Weights of a small image captioner: 11M parameters, encoder norm layernorm.
Rows from block 2 of the image encoder of a small image captioner, named by matrix and row number. Rows with one number within an expert belong to one neuron, the router's apart. Each number is 128 + 32 x the weight over its row's rms, rounded and kept within 0 to 255. All counts start at 0. After the name is the row's rms in percent of the matrix's.
Before each expert's rows are labels from the 100 images, of 14848, where the router gives the expert most weight on average: "colour at peak" is the nearest of a few named colours to the mean colour under the peak. Only what is clearly more common there than usual is listed. The data: photos with spoken descriptions (Open Images, Localized Narratives). In brackets: how many of the 100.
# router: slot weights (encoder.blocks.2.mlp.router.weight, 8x128, trained with AdamW), inputs 0-127
# gate: expert gate (encoder.blocks.2.mlp.gate, 4x128x128), inputs 0-127
# up: expert up (encoder.blocks.2.mlp.up, 4x128x128), inputs 0-127
# down: expert down (encoder.blocks.2.mlp.down, 4x128x128, transposed), outputs 0-127

# expert 0
colour at peak: cyan (41); blue (26)
router.0 120 [135  96 101 116 120 137 110 132  89 130 118 110 117  99 132 150 130  82 148  94 120 174 141 121 134  99 131 117 117 149 123 138  83 139  42 132 137 125 124 133 161 142 150  95  95 133  86 113 135 180 127  88 164 135 105 159 143 129 100  89 163 148 208 126 119 118  87 131  96 116 163  70 155 143 163 160  89 225 186 101 144 109 189 180 130 194 137 181 114 127 119 146 193 126  92 181 126 122 121 144 146 122  89 105 104 152 121 135  58 181 122 176  19 157 128 169 118 107 146 164  92 146 106 103 114 122  97 148]
router.1 097 [139 127 107 135 121 140 132 133 146 118 158 126 161 145 108 164 119  92 120 100 143 167 108 129 114 154 150 134 143 119  97 184 125  71  63 142 139  99  94 106 140 166  91 167 154 117 107  78 154 180 154 130 124 174 121 143 190 179  95 102 156 181 138 157 141 146  65  83  65  88 117  70 163 152 195 182  73 204 174 133 156 142 165 159 123 139 134 123  88 127 135  98 128 105 110 183 144 129 140 128 116 156  88  96 188 135  78 158 159 152 131 134  65 152  90 144  75  94 117 122 110  65  65 108 119 110 137 132]
gate.14 093 [133 148 139 177  76 119 165  85 171 111 136 161  89  80 159 114 112  97 113 121 112  76 161 124 155  90 168 141  92  96 148 136 150 163 118 143 128 164 114 141 120 124 170 110 133 147 140 102 117 147 182 130  94 141 117 125 145 105 105 127 158  91 163 154 143 156  89  89 215  89 131 118 111 150 143 146 124 122 163 105 204 114 146 175 124  77 123 129 124 206 112 169 170 157 153 143  60  84 162 109 128 116 104 176 134 187 111 126 116 168  79  62 141  84 149 209 111 131 110 124 157 150  38 147  99 162 147 120]
up.14 102 [122  95 135 105 152 156 171 167 120 115 153 118 102 126 154 101 169  97 156 108 120 163 135 176  72 127 110 144  84 115 138 128 152 142 155 161 183 147 178 127 106 109 157 151  90 137 145 118 104 129  67  94 137 190  55 125 135 194  93  87 101 134 142 162  97 138  75 143 149 129  18 132 152 112 142 131 131  93 114 139 135 127 165 103 211 144 166 169 125 151 109 138 105 151  56 149 103 156 149 165 120 117 206  85 142 155 134 132  80 124 114 102 166 151  98 130 137 114 157 134 192 162 126 105 107 175 189 151]
down.14 097 [129 128  71  60  88 124 158 125 140 166 129 126 105 110 117 121 147 122  67  71 146 172 150 105 186 119 123  58 103 102 130 131  38 147  93 140 127 111 120 153 140  83  78 134 103  76 123 112 133 127 122 103 159 129 178  97  83  63 113 152 109  79 112 118 180 177 134 148  63 168 160 107 134 132 104  73 154 103  84  94 133  93  67 113 150 144 179 136 160 106 130 149 176 135  62 120 145  93 134 131  94 114 145 126 149  88 123 132 201 157  91 163 146 102 164 187 116 138  92 133 124 117  94 115 128 161 151 107]
gate.15 107 [ 58  62 151 115 132 142 157 114 144 168 144 118  94 163 142 108 128 177 106 122 145 101  94 139 103 120 116 109 189 123 152 144  75 150 122 150 185  57 147 152 157 168  78 111 135 127 179 172 161 173 134 107 134  96 104 104  67  87 140 102 141 106  94  85 106 154 146  87 100  98 138 150 113 138 161  84 141 119 185 159  95 147  78 141 152 130 134 160 198 200 181 111 173  81 118 115 152 153 129 101 110 153 146 152 105 131 142 139 116 158 187 135 120  78 111 124  90 162  79 126 114  86 146 206 136 168 121 161]
up.15 110 [ 87 155  80 150 130 161 145 135 114  97 116 147  77  99 113 112 147  98 162 144 113 112 129 148 108 125 191  31 112  88  99 153 194 150 159  65 150 125  63  98 114 124 142 123 102 141 138 101 117 142  54 150  94 147 152 155 120 113 169 135 177 109  97 153 104 110 149 192  75 179 157 122 125 121 123 180 184 132 124  95  78 145 133 124 136  91 162 120  76 120  92 130 124  85 106 172 159 154 102 143 159 136 107 152 141 102 128 120 180 204 100 150 149 135 113 101 116  75 132 215 122  88 103  99 126 133 174 113]
down.15 109 [191 137  66 117 184 144 149 195 126 124 175 144 156 175 156 136  79 148 130  85 133 170  75 111 149  91 116 165 164 135 179 143 128 181 109 150 146 147  69 115 152 163  91 123 161 122 100  86 101 155 136 122 145 112 111 163 179  83 118 148 105 104  84  94 130 157 124  71 182  84 106 178 129  65 134 146  80  98 117 134 118 115 140 124 171 142 160 110 160 125 169 113 128 138 120 193  45  87 155 144 164  55 156  75 145 126 123 121 103 117 145  97 121 114  93 118 118 139 175 118  95 118  76 108 120 127 172 139]
gate.16 100 [142 139 109 177  99 143  85 166 119 100 155 136  91 107  99 126 164  85 115 128  55  87 133 159  97  99  79 114 137 130 109 157 130  77 167  99  87 115 175 120 136 153 112 103  60 154 144 162  96 169 149 180 191 164 128 155 126 126 148 147  77 103  95 143 132 160 156 172 138 137 142 163 119 122 112 117 147  94  94 100  90 100 104  78  77 126 126 151  83 103 164 183 100 117  84  96 131  97 164 159 120 108 199  99 170  65 141  56 178 107 124 102 125 129 163 125 142 120 134  90 114 174 147  98  99 208 164 121]
up.16 121 [122 111 140  65 171 115 124 105 110 102 107 103 152 110 195 113  97 145 140 111 215 149 120 174 116 113 172 140  87 116 110 147 124 141 134 158 111 136 121 173 123  93  70 161 145 106 169 165 101  29 129 142 127 122 164  51 134 116 114 119 155 142 113 106 146 128 165 111 138 104 108 148  95 132 134 127 139 129 159 133 151 120 103 125 126 112 117  91 192 166 142 106  42 146 126 124 106 190 107 131 111 148 158 163  60 203 127 163 117  38  96 104 197 164  97 112 146 157  85 103 172 121  92 112 115 131 120 139]
down.16 122 [186 107 133 149 144 149 129 162 104 135 145  96 145 147 139 168 171 165 120 147  89 168 108 119 129 108 218 122 138  88 103  63 109 111 143  96 115 153 142 140  82  88 125 122 101 151 180 126 110  96 140 125 110 109 149 102 129 116  64 102 149 175 162 105 139 127 148 104 101 203  62 144  69  88 149 122 125 105  43 113 204  98  85 122  76 145 146  83 105 131 138 153 152  91 156 116 148  69  93 116 154 112 109  71  94 180 133 116 105 101 119 129 135 123  62 127 121 182 124 152 155  69 130 129  99 135 181 117]
gate.17 107 [129 126 179 117 134  85 123 165  82 193 116 114 163 111 164 159  89  44  99 136 191 133 123 142 137 116 134 127 110 134 102 107 133 176 117  92 160 103 120 166 199 138 147  60 114  91 135 124  60 118 116 133  85  93 139 110 122  93 162  81 108  99  58 132 106 135 131 172 116 136 109 104 119  92  96  90 114 105 133 185 172 146 120 113 154 130 168  50 158  91 103 129 112 150  96 166 124 129 119 102  90 180 121 170 104 173 145 135 134 113  80 172 158 137  48 130 154 185 123  92 106 168 108 165 148 163 131 101]
up.17 092 [140 102 104 118 168 116 112 128 131  63 134  52 103 131  38 105 145 143 170 113  80 130 152 121 162 150 119 105  70 100 193 118 211  94 116 140 114  97 155  94  96 142  96 172 177 118 141 135 202 162 158 124 121 184 106 129  97 135 120 150 102  99 127 120 149  88 103 124 185 122 149 146 127 155 143 164 138  85 175 142 111 138 111 134 139 172 109 150 124 148 122 108 186 133 178 170 131 133 147 135 112  81 173 154 134 147 141 153 108 170 208  92  73 154 211 145  92 129 120 165  78 150 138 121 109 137 114 118]
down.17 102 [116 107 170 133 106  99 138 147 106 136 125 153 167  95  93 117 133 145 122 132 119 158 129 128 155 144 164 119  85 157 125  96 143 151 113 136  90 142 142 113 103 149 149 119 122 101 107 179 142 129 134 185 108 135 157 112 247 173 155  64  87 124  59 129 146 114 142 172 157 154 136 100 122 176  76 177 166 107  55 135  94 123 160 110 132 139 159 137 139  86  89 103 133 134 137 129 115  77 126 164  86 182 121 166 112   8 187 125 158 121 122 148 101 175 113 179  88 137 128 154 119  91 144 115 174  76 127 159]
gate.18 095 [163 153 107  22 163 121 164 130 124  80 117 129 115 101 146 149  77 154  66  90 139 123 138 102 104  84 129 127 167 138 126 145 177 124 129 116 199 129 122 192 116 102 110  92  95 117  98 149 128 130 137 149 146  96  48 131 126 181 104  92 102  63 154 170  56 187 191 120  61 168 147 111 124 114 148 116 175 110 167 107  67 141  87  87 167 159 163 108 176 108 130 106 100 123  91 159 145 140 123  99 134 115 128 142 119 131 113  82 131 119 120 114  73 142 154 157 121 128 147 174 138 143 134 155 102 142 143  68]
up.18 095 [ 53 152 138 116 142 136  86 112 131 153 120 163  84 181 128  92 145 226 143 105  98 156  81 130  77 122 150 127 140 184 123 158 105 100 137 123  78 102 115 101 131  96 131 226 134 158 117 114 136 198 123  92 111 133 190 124 157 120 141 116 118 106  86 142 133 147 124 120 116 122 120 121 154 168 101 163  82  93 101  90 137 137 145 158 120 131 111  90 107 165 132 167 127 170  76 143 147  83  98  45 107 123  63 111 154 121 166 180 146 188 150 104 147 131  88 162 118  82 129 116 104  86 123 101 135  50 122 129]
down.18 088 [102 145 128  29 138 125 141 164 161 151 121 132 123  79 147 146 145 153  95 140 152 208  96 146 147 109  82 107 132 142 102 137 106 130 174 123 144 132 139  70 127 105 139 106 113 101 174 139 171 139  85 124 106 105 122  95 184 133  87 123 158 120 140  95 174 127 180  72 103 183  93  96 142 171  73 176 125  45 114 162  93 134  72  87 122 149 137 164 147 149  80 155 126  94 111 100 149  85 103 173 130 135  85 140 102 156 123  83 147  83  93 122 139 108 148 146 150 162 106  46 102 127  99 168  77 119 144 169]

# expert 1
colour at peak: black (52)
router.2 093 [109 143 102 132 117 134 157 105  90 176 148 171  94 146 142 102  85 115  86 144 118  98 126 170  79 146 111 161  38 118 161 138 129 130 153 117  42 102  74 147 119 192  97 120 130 163  87 121 100 138 152 190 120  55 178 125 122 139 113  91 112 107 108 123 108 131 113 116 100 122 121 125 122  74 120 132 106 128  92 136 110 128 151 133 160 108 111 188 101 115 169 172 197 154 156 137 119 130 104 181 102 166 100 133 155  82 112 173 137 218 148  63 137 100 157 117 106 141 137 149 136 115 169 180 122 112 145 213]
router.3 105 [191 127 151  99 103 178 136  91 135 121 113  85 124 161 110  99 113 119 161 168 118  62 100 170 147 137 141 134  71 159 163  85 151 109 126 154 141 134 139 166 140  99 130 146 106 155 124 156 110  94  99 100 128 130 125 100 111 100 148 143 108 129 138  70 175 123 152 150 157 163  76 170 115 163  63  71 149 158 145 113 118 129 199 213 137 118  94  82  96 146  70 208 115 129  57  98 112 114  41 207 129 130 147 138 145 122 133 148 112 108 156 104 168  71  92 132 108 105 118 132 139 107 165 113 174 128 127 138]
gate.14 102 [159 156 140 180 102 125 118 187 149  84 125 148 181 141 149 171  87  81 126  95  88 115 130 146 128 100 107 142 135 154 155 155 142 203 203  84 137  75 134 130 143 107 102  57 105 195 114 114 136 122 137 120 131 143 126  95 126 133 116 107 155  98 143 120 126 130  96  77 168 105  93 181 121  94 122 142 168 127 102  79 127  83  73 103 119 111 181 146  59 118 164 128  75 172 129 129 132 106 154 120 170  99 171 178 154 127  89 113 137 155 130  92  87 100 120 187 154  92 165  93  46  91 122  99  95 150 112  91]
up.14 098 [101 105 140 196 120 127 120 165 130 121 210 121 110 125 111 188 147 103 113 106  96 221 125 196 187 129 107 131 161 153 136 177 186 112 165 107 141  73 130  96 115 133  93  90 119 150 101 121 158 127 176 110 155  74 109 105  83 163  90 116 116 116 157 125  97 144 121 118 168 104 103 195 115 142 129 204 155 102 134 102 112  89 101 101 134  97 190 166 101 118 143 146  95  94  90 163 160  91  86 180 151 104 165 172 176 146 113  81 114 133 115 110  98  96 133 139 162 123  77 116 126 115 113 178 103 130  96 117]
down.14 105 [126 109 141  83  79 109 137 156  36 213  66 120 118 104 117 141 171 176 152 135 154 113 104  87 118 123 129 115 147  98  87  89 149  80 141 150 118 152 144 106 147 152 119 180 145  82 152 129  56 141 130 142 138 134  76 117 193 137 106 146 134 116 119 139 139 157 119 149 166 102  88 123 136 116 143  96 141 173 137 191  75 105 111 154 131 103 163 150 117 110 144 170 176 101  79 143 159  86 125  93 156 157 195  84 122 138 144 142 137 134  81 113 154 139 144  83  81 172 155  51  82 140 111 112 156 125 123  53]
gate.15 115 [137 103 129 140 114 122  94 104 143 108 135 136 167 130 121 140 123 126 124 107 128  97 112  94 132  91 135 106 112 153 156 134 105 141 118 207 200   0  74 139 130 213 109 127 110 159  96 122  70 151 143 107 159 128 210 171 127 123 162 125 116 100 132 101 128 154 170 130 119 132  55  83  72 140 125 146 126 153 123 112 136 113 115  86 132 118 136 124  61  82 157 146 113 167 147 175 142 133 153 105 146 186 183 125 138 193 124 111 157 138  94 138  78 136 120 134 186 138 126 137 103 152 104 156 101 192 135  98]
up.15 113 [ 96 147 118 103 160 148 115 149 104 145 101 128 125 164 156  94 157 122 134 120 156 162 104 168 145 149 106 127 109  91 145 101 143 113  70  43 117 240 135 119  71  71 117 145 190  99 121 150 171 173 151 133 141 132  55 122 123 135 161  92 126 162 136 161 121 186 171 140 156 104 124 173 106  95 173 164 134 127 185 118 129 165 155 155 148 208 132 153 151  85 138 113 156 130 143 140  92 157 118 131  67  91 148  91 140  74 147 199 111 112 114  97 148 117 173 104 123 107 122 107 203  98 149 125 125 148 127 150]
down.15 103 [148 126 130 126 201 131 141 141  72 146 138 133 172 124 151 162 118 126 119  99 107 129 124 110 140 122 195 114 119 201 122 149 125 165  89  92  98 161 193 175 122 101 135  95 154  50 145 123 178 154 139 100 122 117 178 148  94 158 130  93 147 184 110 110 186  99 141 163 146 131 156  62 106 107 133 144 148 159 157 138 130 176 101 133 142 114 155 108 134 150  95 156 134 180 121  84 153 146  79 128 152 187 117 128 141 159  95 152 101  88 156 135 104 189  99 154 122  95 175 111 177 110 160 208 103  53  71 139]
gate.16 094 [178  75  98 129 178 141  58 146 159 116 141 106 154 143 134 132 147 101 113 155 111 158 136  94  99 133 134 113 182  67 167 160 133 111 124 113 100 105 113 154 140 101 124 101  59 129 106  64 185 124  93 159 143 129 152 126 134 109 130 139 170 154  33 119 156 151 100  82 176 128 190 145  50 142 154 117 115  85 115 130 164 155 108  88 146 122 174  42 155 110 125 158 157 166 164 129 153  77 137  53 113 114 149 139 145 124 154 136  98  91 127 181 159  94  96 144 103 138 174 124 107  97 125 151 152 180 142 113]
up.16 101 [114 138  90 155 181 154 134 148  86 201 165 120 142 122  92 143 151 115  94 117 230 132 131 105 159 162 136 123 114 153 141 159 151 148 146 125 174 158 121 135 104  87 125 150 131  93  13 145 173 107  67  92 117 141 120 106 149  93 180 111 229 145 100 138 173 179 109 104 160 145 180 109 110 116  99  68 139 141 163 151 106  97 189  82  97 121 141  83 160 104  91 121 103 177  97 157 143 122 142 163  95 124 184 124 133 151 165 125 137 106 125 160 155 131  98 126 127 105 145 106 134 142  93 156 138 156 125 121]
down.16 102 [ 84 108 135 117 104 134 152 154 116 161 113 160 102 169  90  84 170  95  71  80 135 107 154 138 151 105 110 128  94  86  96  99 153 123 134 133  99 174 166 185 150  86 112 114 173 112 169  49 144 164 116 126 142 152  44 126 125 109 182 127 187 159 161 126 125 130  99 143 109 163 140 140 132 136 152  69 136 100 156 145  77 156  93 122 115 181 177  96 143 119  98 147  78 114 143 133 177  93  99  72 131 102 127 154 130 128 146 132 201 147 130 152 156 188 182 132 151 113 167 140 122 118 192 120 214 131 153  95]
gate.17 093 [179 130 179 109  98 155 123 138  86 122  71 129 176 147 137 125  88  85 214  97 119 160 123 162 167 147 118 126 140 133  43 134 137  95 112  64 122 132 100 125 147 142 103 104 116 117  95 132 161 140 136 131 191 171  85 131  98 144 155 114 154  97 150  95 168 116 139 124 137 173  60 107 102 172 134 128 172 129 124 110 167 106 111 159 152 182 118 134 189 147 109 192  92 183 102 121 128 112 196 162  81 101 144 124 119 165 129 100 128  95 127 115 120 157 186 146 132 168 182 151 133  94 154  97 130 164  40 135]
up.17 088 [201 139 119  93 124 136  89 129 114 113  88 106 145 127 174  80 102 157 188  95 115 141 116 145 184 139 130 148 152 122  56  87 138 137 178 143 130 144 139 129 142 174  67 140 129 106  80 110 146 104 127 187 155 125 114 137 124 158 192 118 155  85 157 107 179 107  89  78 138 160  89 134  81 162 142 173 147 108  62  67 153 100 124 180 118 149 136 122 149 131 135 141  93 142  81 101 119 130 177 164  81  92 134 143 125 134 158 150 126  56 110 166 112 161 166 171 136 108 140 136 113  78 150 105  96 169  41 160]
down.17 097 [186 138 148  81 131 153  70 144 146  95 208 106  96 161 116 103 151 125 158 184  91 172 130 175  84 162 116  96 133  85  67 115 123 127 117  97 173 107 129 104 155 121  72 107 150  95 165 138 163 158 134 133 162 130 131 141 171 123 138 206  82  99 137 138 144 102 101  46 127 133 119 169  91 155 140  99 153  77 136 113 124 153 126 129 135 167 179 143 188 153 113 109 116 136 108 189 173  55 174 173 143 129 150  87  98 130 119 175 104 123 150 195 123 145  85 110  86 138 131 161  92  82 133 123 143 140 142 123]
gate.18 113 [175 109 113 126 114 126 151 101 127 156 122 118 110 112 127 114 113 156  94 127 109 144  80 155 111  57 113 136 118 146 152 193  82 145 142 107 143 144 153  85 146 134 137  74 121 126 101 183 123 111  99 104 152 118 166 117 121 120 165 147 169 198 141 118 124 166 154 200 136 141 121  81 152 114 129 100 126 148 154 128  97 185  92 157 129 133 114 129 124 127 114 180 183 112 143  40  87  87 142  40 142  98  90  98 169 150 179 102 110 140 134 151 160 166  82 151 136 153 147 149 136 227 123  82 155 221 104 123]
up.18 100 [122 181 118 137 159 119 104 139 111 147 105 135 165 134  97 186 141 118 127 123 172 151 214 142 151 195 127 124 113 142 132  77 144 142  83 118 101 117  65 128 133 155 102 118 182  89 110  63  52  98 164 119  94 115  96 147 180 109 116  75  72 117  91 153 140 124 155 128  81 130 104 165  98 108 138 152 128 103 152 111 113  96 169 118 136 109 144 140 109 166 102 155  89 150  39 189 136 143 142 169 123 131  64  93 188 156 139  81 129 122 121 121 152 108  69  78 149 101  92 159 174 136 167 104 137  82 133 134]
down.18 104 [108  57 113 117 164 116 120 130 120 143 104 122 151 138 125 144 172 162 173  82 146 175 111  99  84 148 183 107  88  69 136 108 110 132 188  85  80 130 126 106 164 159 164 150 126 169 121 151  77 149 161 142 148 105 134 117 157 159 100 118 114 117 137 124 171  85 160 190  96 136  92 136 210 186  76  54 103 156 134 136  80 102  96 183 108 150 109 179 162 129 139  95 134 160 137 116 156 143 162 132 151 148 130 132  92 136  76 181 138  89 115 117 180 127 165 121 183 159 132 115 179 156 109 112 113 106  52 102]

# expert 2
colour at peak: grey (60)
router.4 101 [139 138 144 152 161 120  86 146 156 129 105 152  70 105 138 146 211 102 104 124  45  64  98  73 150 193 176 107 135 133 150 166 103 102 121 119 199 210 155 138 155 123 130 124 117 150 105 108 128 138 144  92 102 100 103 182 127 167  84 115  93 146 159 134 111 138 101 117  76 126 108 109 161 123  98 187 146 129 103 113 177 112 129 160 123 187 157 140 139 152 129 143 120  84 136 126 164  75  74 103 149  83 106 145 132  72 157 114 167 153 165 196 118 117 105 112 119 108 129  61  97 145 168 127  66 113 150 118]
router.5 087 [114  83 153 132 147 166  92 130  84 151 151 185 129 120 161 123 214 101 126 145  79  78  88  99  97 175 135  98 177 122 166 127  82 130 144 194 176  88 174 148 187 176 117  63 126 168 110 140 102 124 116 161 127  67 165 165 109 115 106 156 128 113 110 163 128 117 144 169  91 120 150 147 145 189  77 136 143 113 119 148 133 137 142 164 116 144 113 110 148 135 122 149 151  90 106 133 117 134  96 111 158  95 107 187 102  87 164  79 161 176 151 140  91 137  69 105 133  85 175 100  98 115 168 201  91 124 156 100]
gate.14 091 [143 100 143 150 155 101 156 141 151 151 142 147  60 176  61 124  92 125 133 103 112 140 124 129 167 159 159 129 195 163 142 100 125 193  77  97 166 133 159 136  93 128 159 111 132 194 167 157 159 150 101 121 127 161 135  81 116 107  64  83 115 112  73 108 133 108 119 157 179 162 137 113 142 135  85  69 133 122  91 129  84 200 138  73 161  93 116  98 179 175  91 118 104 162 153 138 117 118 122  72  65  88 188 163 103 161 134 142 137 134 137 123 107 175 158 100 130  83 108 154 113  91 175 141 149 184 119 153]
up.14 097 [ 82 133 143 137 177 149 102 112 117  91 162 105  92  87  94 129 129  87 147 123 148 175 165 156 114 113 107 165 122  93 137 127 119 150 146 119 154 104 107  88 104 168 175 175 119  93 158 130 142  93  88 158  77 164 148  84 129  54  88  80  99 116 153  86 105 162  66 133 108 122  96 111 117 166  91  70 116 177 101 116 137 137  96 168 125 100 169 177 191 191  64 124 147 152 103 133 188 138  79 112 158 143 124 130 138  60 156 161 119 165  85 139  96 102 155 117 136 166 164  94 141 144  88 185 173 124 114  94]
down.14 091 [115 101 134 163 164 126 130  98 140 114 134 105 134 137 130 124  94 130 133  68  98 141 135  91 151 194 185 119 156 144 160 132 151 227 146 147  90  88 132 144 164 171 148 115 134 109 113 143 131 151 122 117 116 124  98  53  79 144  99  92 144 138  52 131 179  57  59 115  80 103 124 117 120 146 155 109 139 179 161 132 134 123 150 161 151 119  94 108 185 174  81 158 195  94  82  88 138 123 195 116 120 158 139 121 112 195 122 102 119 100 136 155 105 117 124 116  49 142 128 145 137 166 134  87 140  95 185 119]
gate.15 105 [150  95 134 143 100 118 171 108 114 146  87  56  93  95 111 164  90  92 145  46 153  98 103 160 106  79  71 126  79 166 138 107 138 120  99 143 136 215 184 150  87 110 140 114  98 122 145 133 122 123 163 100 176  91 127 126 139 178  93  91 133 155 158 125 126 166 122 106 148  49 135 118 155 116 119 124 121 151  96 185  75 127 134 135 169  60 124 125 185 131 129 109 184 113  84 125 104 124 152 158 120 114 154 114 131 116 174  93 114 110 129 163 178  64 126  99 156 102 175 118 132 195 125 118  94 128 195 130]
up.15 098 [125  83 123 114 141 133 140 132 186  98 133  31 118 106  68 149 100 154 114  99 126  91 138 179  97 108  99  99 101 144 134 132 143 151  80 140 151 206 124 149  84  91 126 141 123 179 120 127  97 117 127 117 170 154 107  95 116 175 106 131 132 156 124 127 106 143 106  91 113  47 126  78 157 124 106 123 161 152 113 149  93 136  98 128 164 112 108  84 179  58 101 146 165 124 115 155 126 139 130 213 136 188 171 104 109 133 169 115 129 106  83 146 169  88 157 107 141 119 174  79 158 202 163 100  86  90 180 138]
down.15 096 [142 212  92 153  79 132 151  74 133  64 161 190 118 104 187 180  87  88 127 134 110 126 121 113 157 139 100 104 117 159  53 146 136 127 138 154 109 136 146  87 146 112 147 175 129 156  91 170 118  80  74 103 181 109 137 129 147 105 137  82 124  87 101 159 149 137 121 165 202 135 128 136 180  77 120 122 123  30 124  86  82 128 140  87 151 184 148 177 100  82  97 119  98 177 128 141 140 109 107 144 111  82 142 128 126 177 179 142 111  97 112 127 138 157 110 141  80 134 134 114 112 104 143 140 112 147 114 173]
gate.16 101 [126 127 173 144  68 130 111 109  94 145  77 102 151 202  43 150 111 130 153 164 120 156 133 165 188 124 146 142 151  89 128 113  96 189  98 135 114 104 122 159  90 135 141 168 164  90 166 128 181  95 101 119  91 125 157  65 136 167 115 107 103 154 163  95  94 141 136 124 155 134 144 152  95 118  64 163  82 133 150 136  85  70 173 133 139 135 128  87 132 212  79 208  84 134 132 119 156 152 122 155 122 137 149 119 118 132  96 122  85 113  92 121 149 193 137  88  96  99 127 163 188 173 110 135 149 113  97 127]
up.16 099 [107  93 118 131 117 117  71 119 121  92 145 135 139  86 155 133 156  94 102  82  92 114 129 117 153 145 103  81  83 133 159  94 155  68 128 180 120 117 119 152 171 164 134  96 166 133  68 132 124 125 152 193 108 137 102 144 122 122 159 131 196  65  80 138 109 141 126 143 197 178 129  52 116  84  74 151 198 130 141 149 174 138 105  80  99 155 113 156  97  96  94 100 194 166 135 137  88  96 122  90 108 120 113 111 128 157  99 133  60 173 149 115 170 151 162 134  76 104 106 182 105 123 127 115 135 146  80 168]
down.16 100 [116 120 142 123 114 142 114 161 169 112  77 127 107  76 107 170 146 122 143 129  99  95  99 151 114  89 105 140 103  79 145 117 117 171 151  91 134 152 103  96 153 110 137  87  85 108  99 133  97  72  61 194 102 198  94 113 106 131 132 132 171 146 121  80 147 111 159 112 112 155 180  95 100 130  63 147  57 153 127 171  99 102  71 145 129 107 160 130 126  86 200  97 128 108 113 136 122 116  50 137 146  98 136 134 109 115 176 197 145 121 118  87  75 135 117 172 163  47 118 126 165 140 100  98 127  97 182 105]
gate.17 103 [ 94 101 156 134 104 141  79 105  83 153 122 120 124  91 154  76 108  69  59  62 108  78 146 121 141 156 208  56 112 156 142  64 142 118 116 103 153 158 107 116 104 104  96 100 148 134 132 111 161  94 185 116 113 139  79 139 144 103 164 168 124 186 145 109 160 102 128 129 114 146  96 169  94 155  75 151 117 163 138 120  94 186 110 127 137 187 165 149 158 115 180 146 138 175  90 121  87 151 129 160 205 120  95 154 113 143 120 162 123 136  77 164 130 132 135 148 130 139 164 108 116 153 143 122 165 140  41  99]
up.17 113 [154  80 125  87  96 131  98 143 120 182 114  56 197 113  97 117 161 147 164  62 165 116 120  92 150 137 197 122 180 131 166  98 120 168 105 136 143 138  97  97  93 204 121 141 122 133  87 113 149  92 134 152 108 123  62 170 135 142 153 134 181 167 122 139  84  68 140  90 128 187 148 127 154 143  97 120 100 154 154 120 152 167 120 107 100 125 135 155 115 137 119  86 118 113  59 157  86 145 152 109 129 115 134 127  80 174  76 113 180 178  97 161 134 167 127  72 152 195 125 140 139 162 133 158 118 141 172 168]
down.17 107 [110  92 184 148 100 141 161 137 140 105 166 159 106 161  39 173 145 105  88  86  67 161 158 102 187 159 158 161  44 165 146 122 146 133 122 134 100 123  90 125 162 109 118 141 131 121 125 166 140  87 147 122 125 169 137  92 160 101 133 153  75 152 174  72 104 190 126  87 134 146 113 122 162 122  96 169 122  92 164 113 124 145 126 148 154 125  84 143 139 113 161  67 180 110 193 144 187 147 109 147  99 120 138 134 187 196 128 152  84 136 149 105 119 127 111 148 132 137  84 104 104 123 119 109 103 127 138 223]
gate.18 102 [141 175 127 105 159 108 127 128 125 143 130 108 153 127  88 106  86 147  94  55 152 108 129 167 133 186 163  99 104 117 142 121 184  32 152 141 152 153 103 135 147 160  50 175 120 174 101 121 210 155 118 113 127  78 161 141 103 133 142 109 119  77 173 201  76  90 104 115 171  98 134 154 132  91  60 170 124 152 117 138 150 170 121 107 150 171 139 104  87  85 116 126 151  81 111 121 146 142 150 144  66 120 114 121  88 160 133 113 138 141  78 136 109  84 120 100 105  99 168 134 157 163 170 121 136  95  67 140]
up.18 093 [116  81 143  98 180 165 136 103 114 153 128  97 177  99  94 159  92  92 114  79 129  80 106 158  88 163 107 106 128  81 134 189 169  85 178 142 134 113 154 167 148 173  66 125 150 146  89 117 181 171  98 107 138 107 154 141  88  95 145 106 131  79 154 180 122  69  95 130 205 179 111 140 142 196 132 135 113 176  97  98 138 184 138  99 154 171 122 116  83 115 122 145 169  74 128  89 129 101 131 171  86 135 120 104  92 132 163  96 112  96  75  96 113  76 114 120 149 136 151 174 183 140 122 161 133 117 114 131]
down.18 094 [115 172  77 128 151 105 137 219 169 124 147 160  90 169  62 140 118 189 115 119 131 141 130 144 103 188 113  35 119 137 150 152 162 104 172 173 156 151 144 149 122 101 126 137 117 165  87 151 137 128 148 142 116 114  91  86 164 109 107  52  67 122  80 165 158 141 128 132 127 123 144  95 166 135 128 160 135 147  54 100 134 137  71 132  75 115 158 100 135 173 111 129  68 131 136 146 185 156  94 158 116 164  70 141 115 140 175  77 141 136 126 117 104  75 170 110 161 119 168 112  89 155 167 124 120 125 122 101]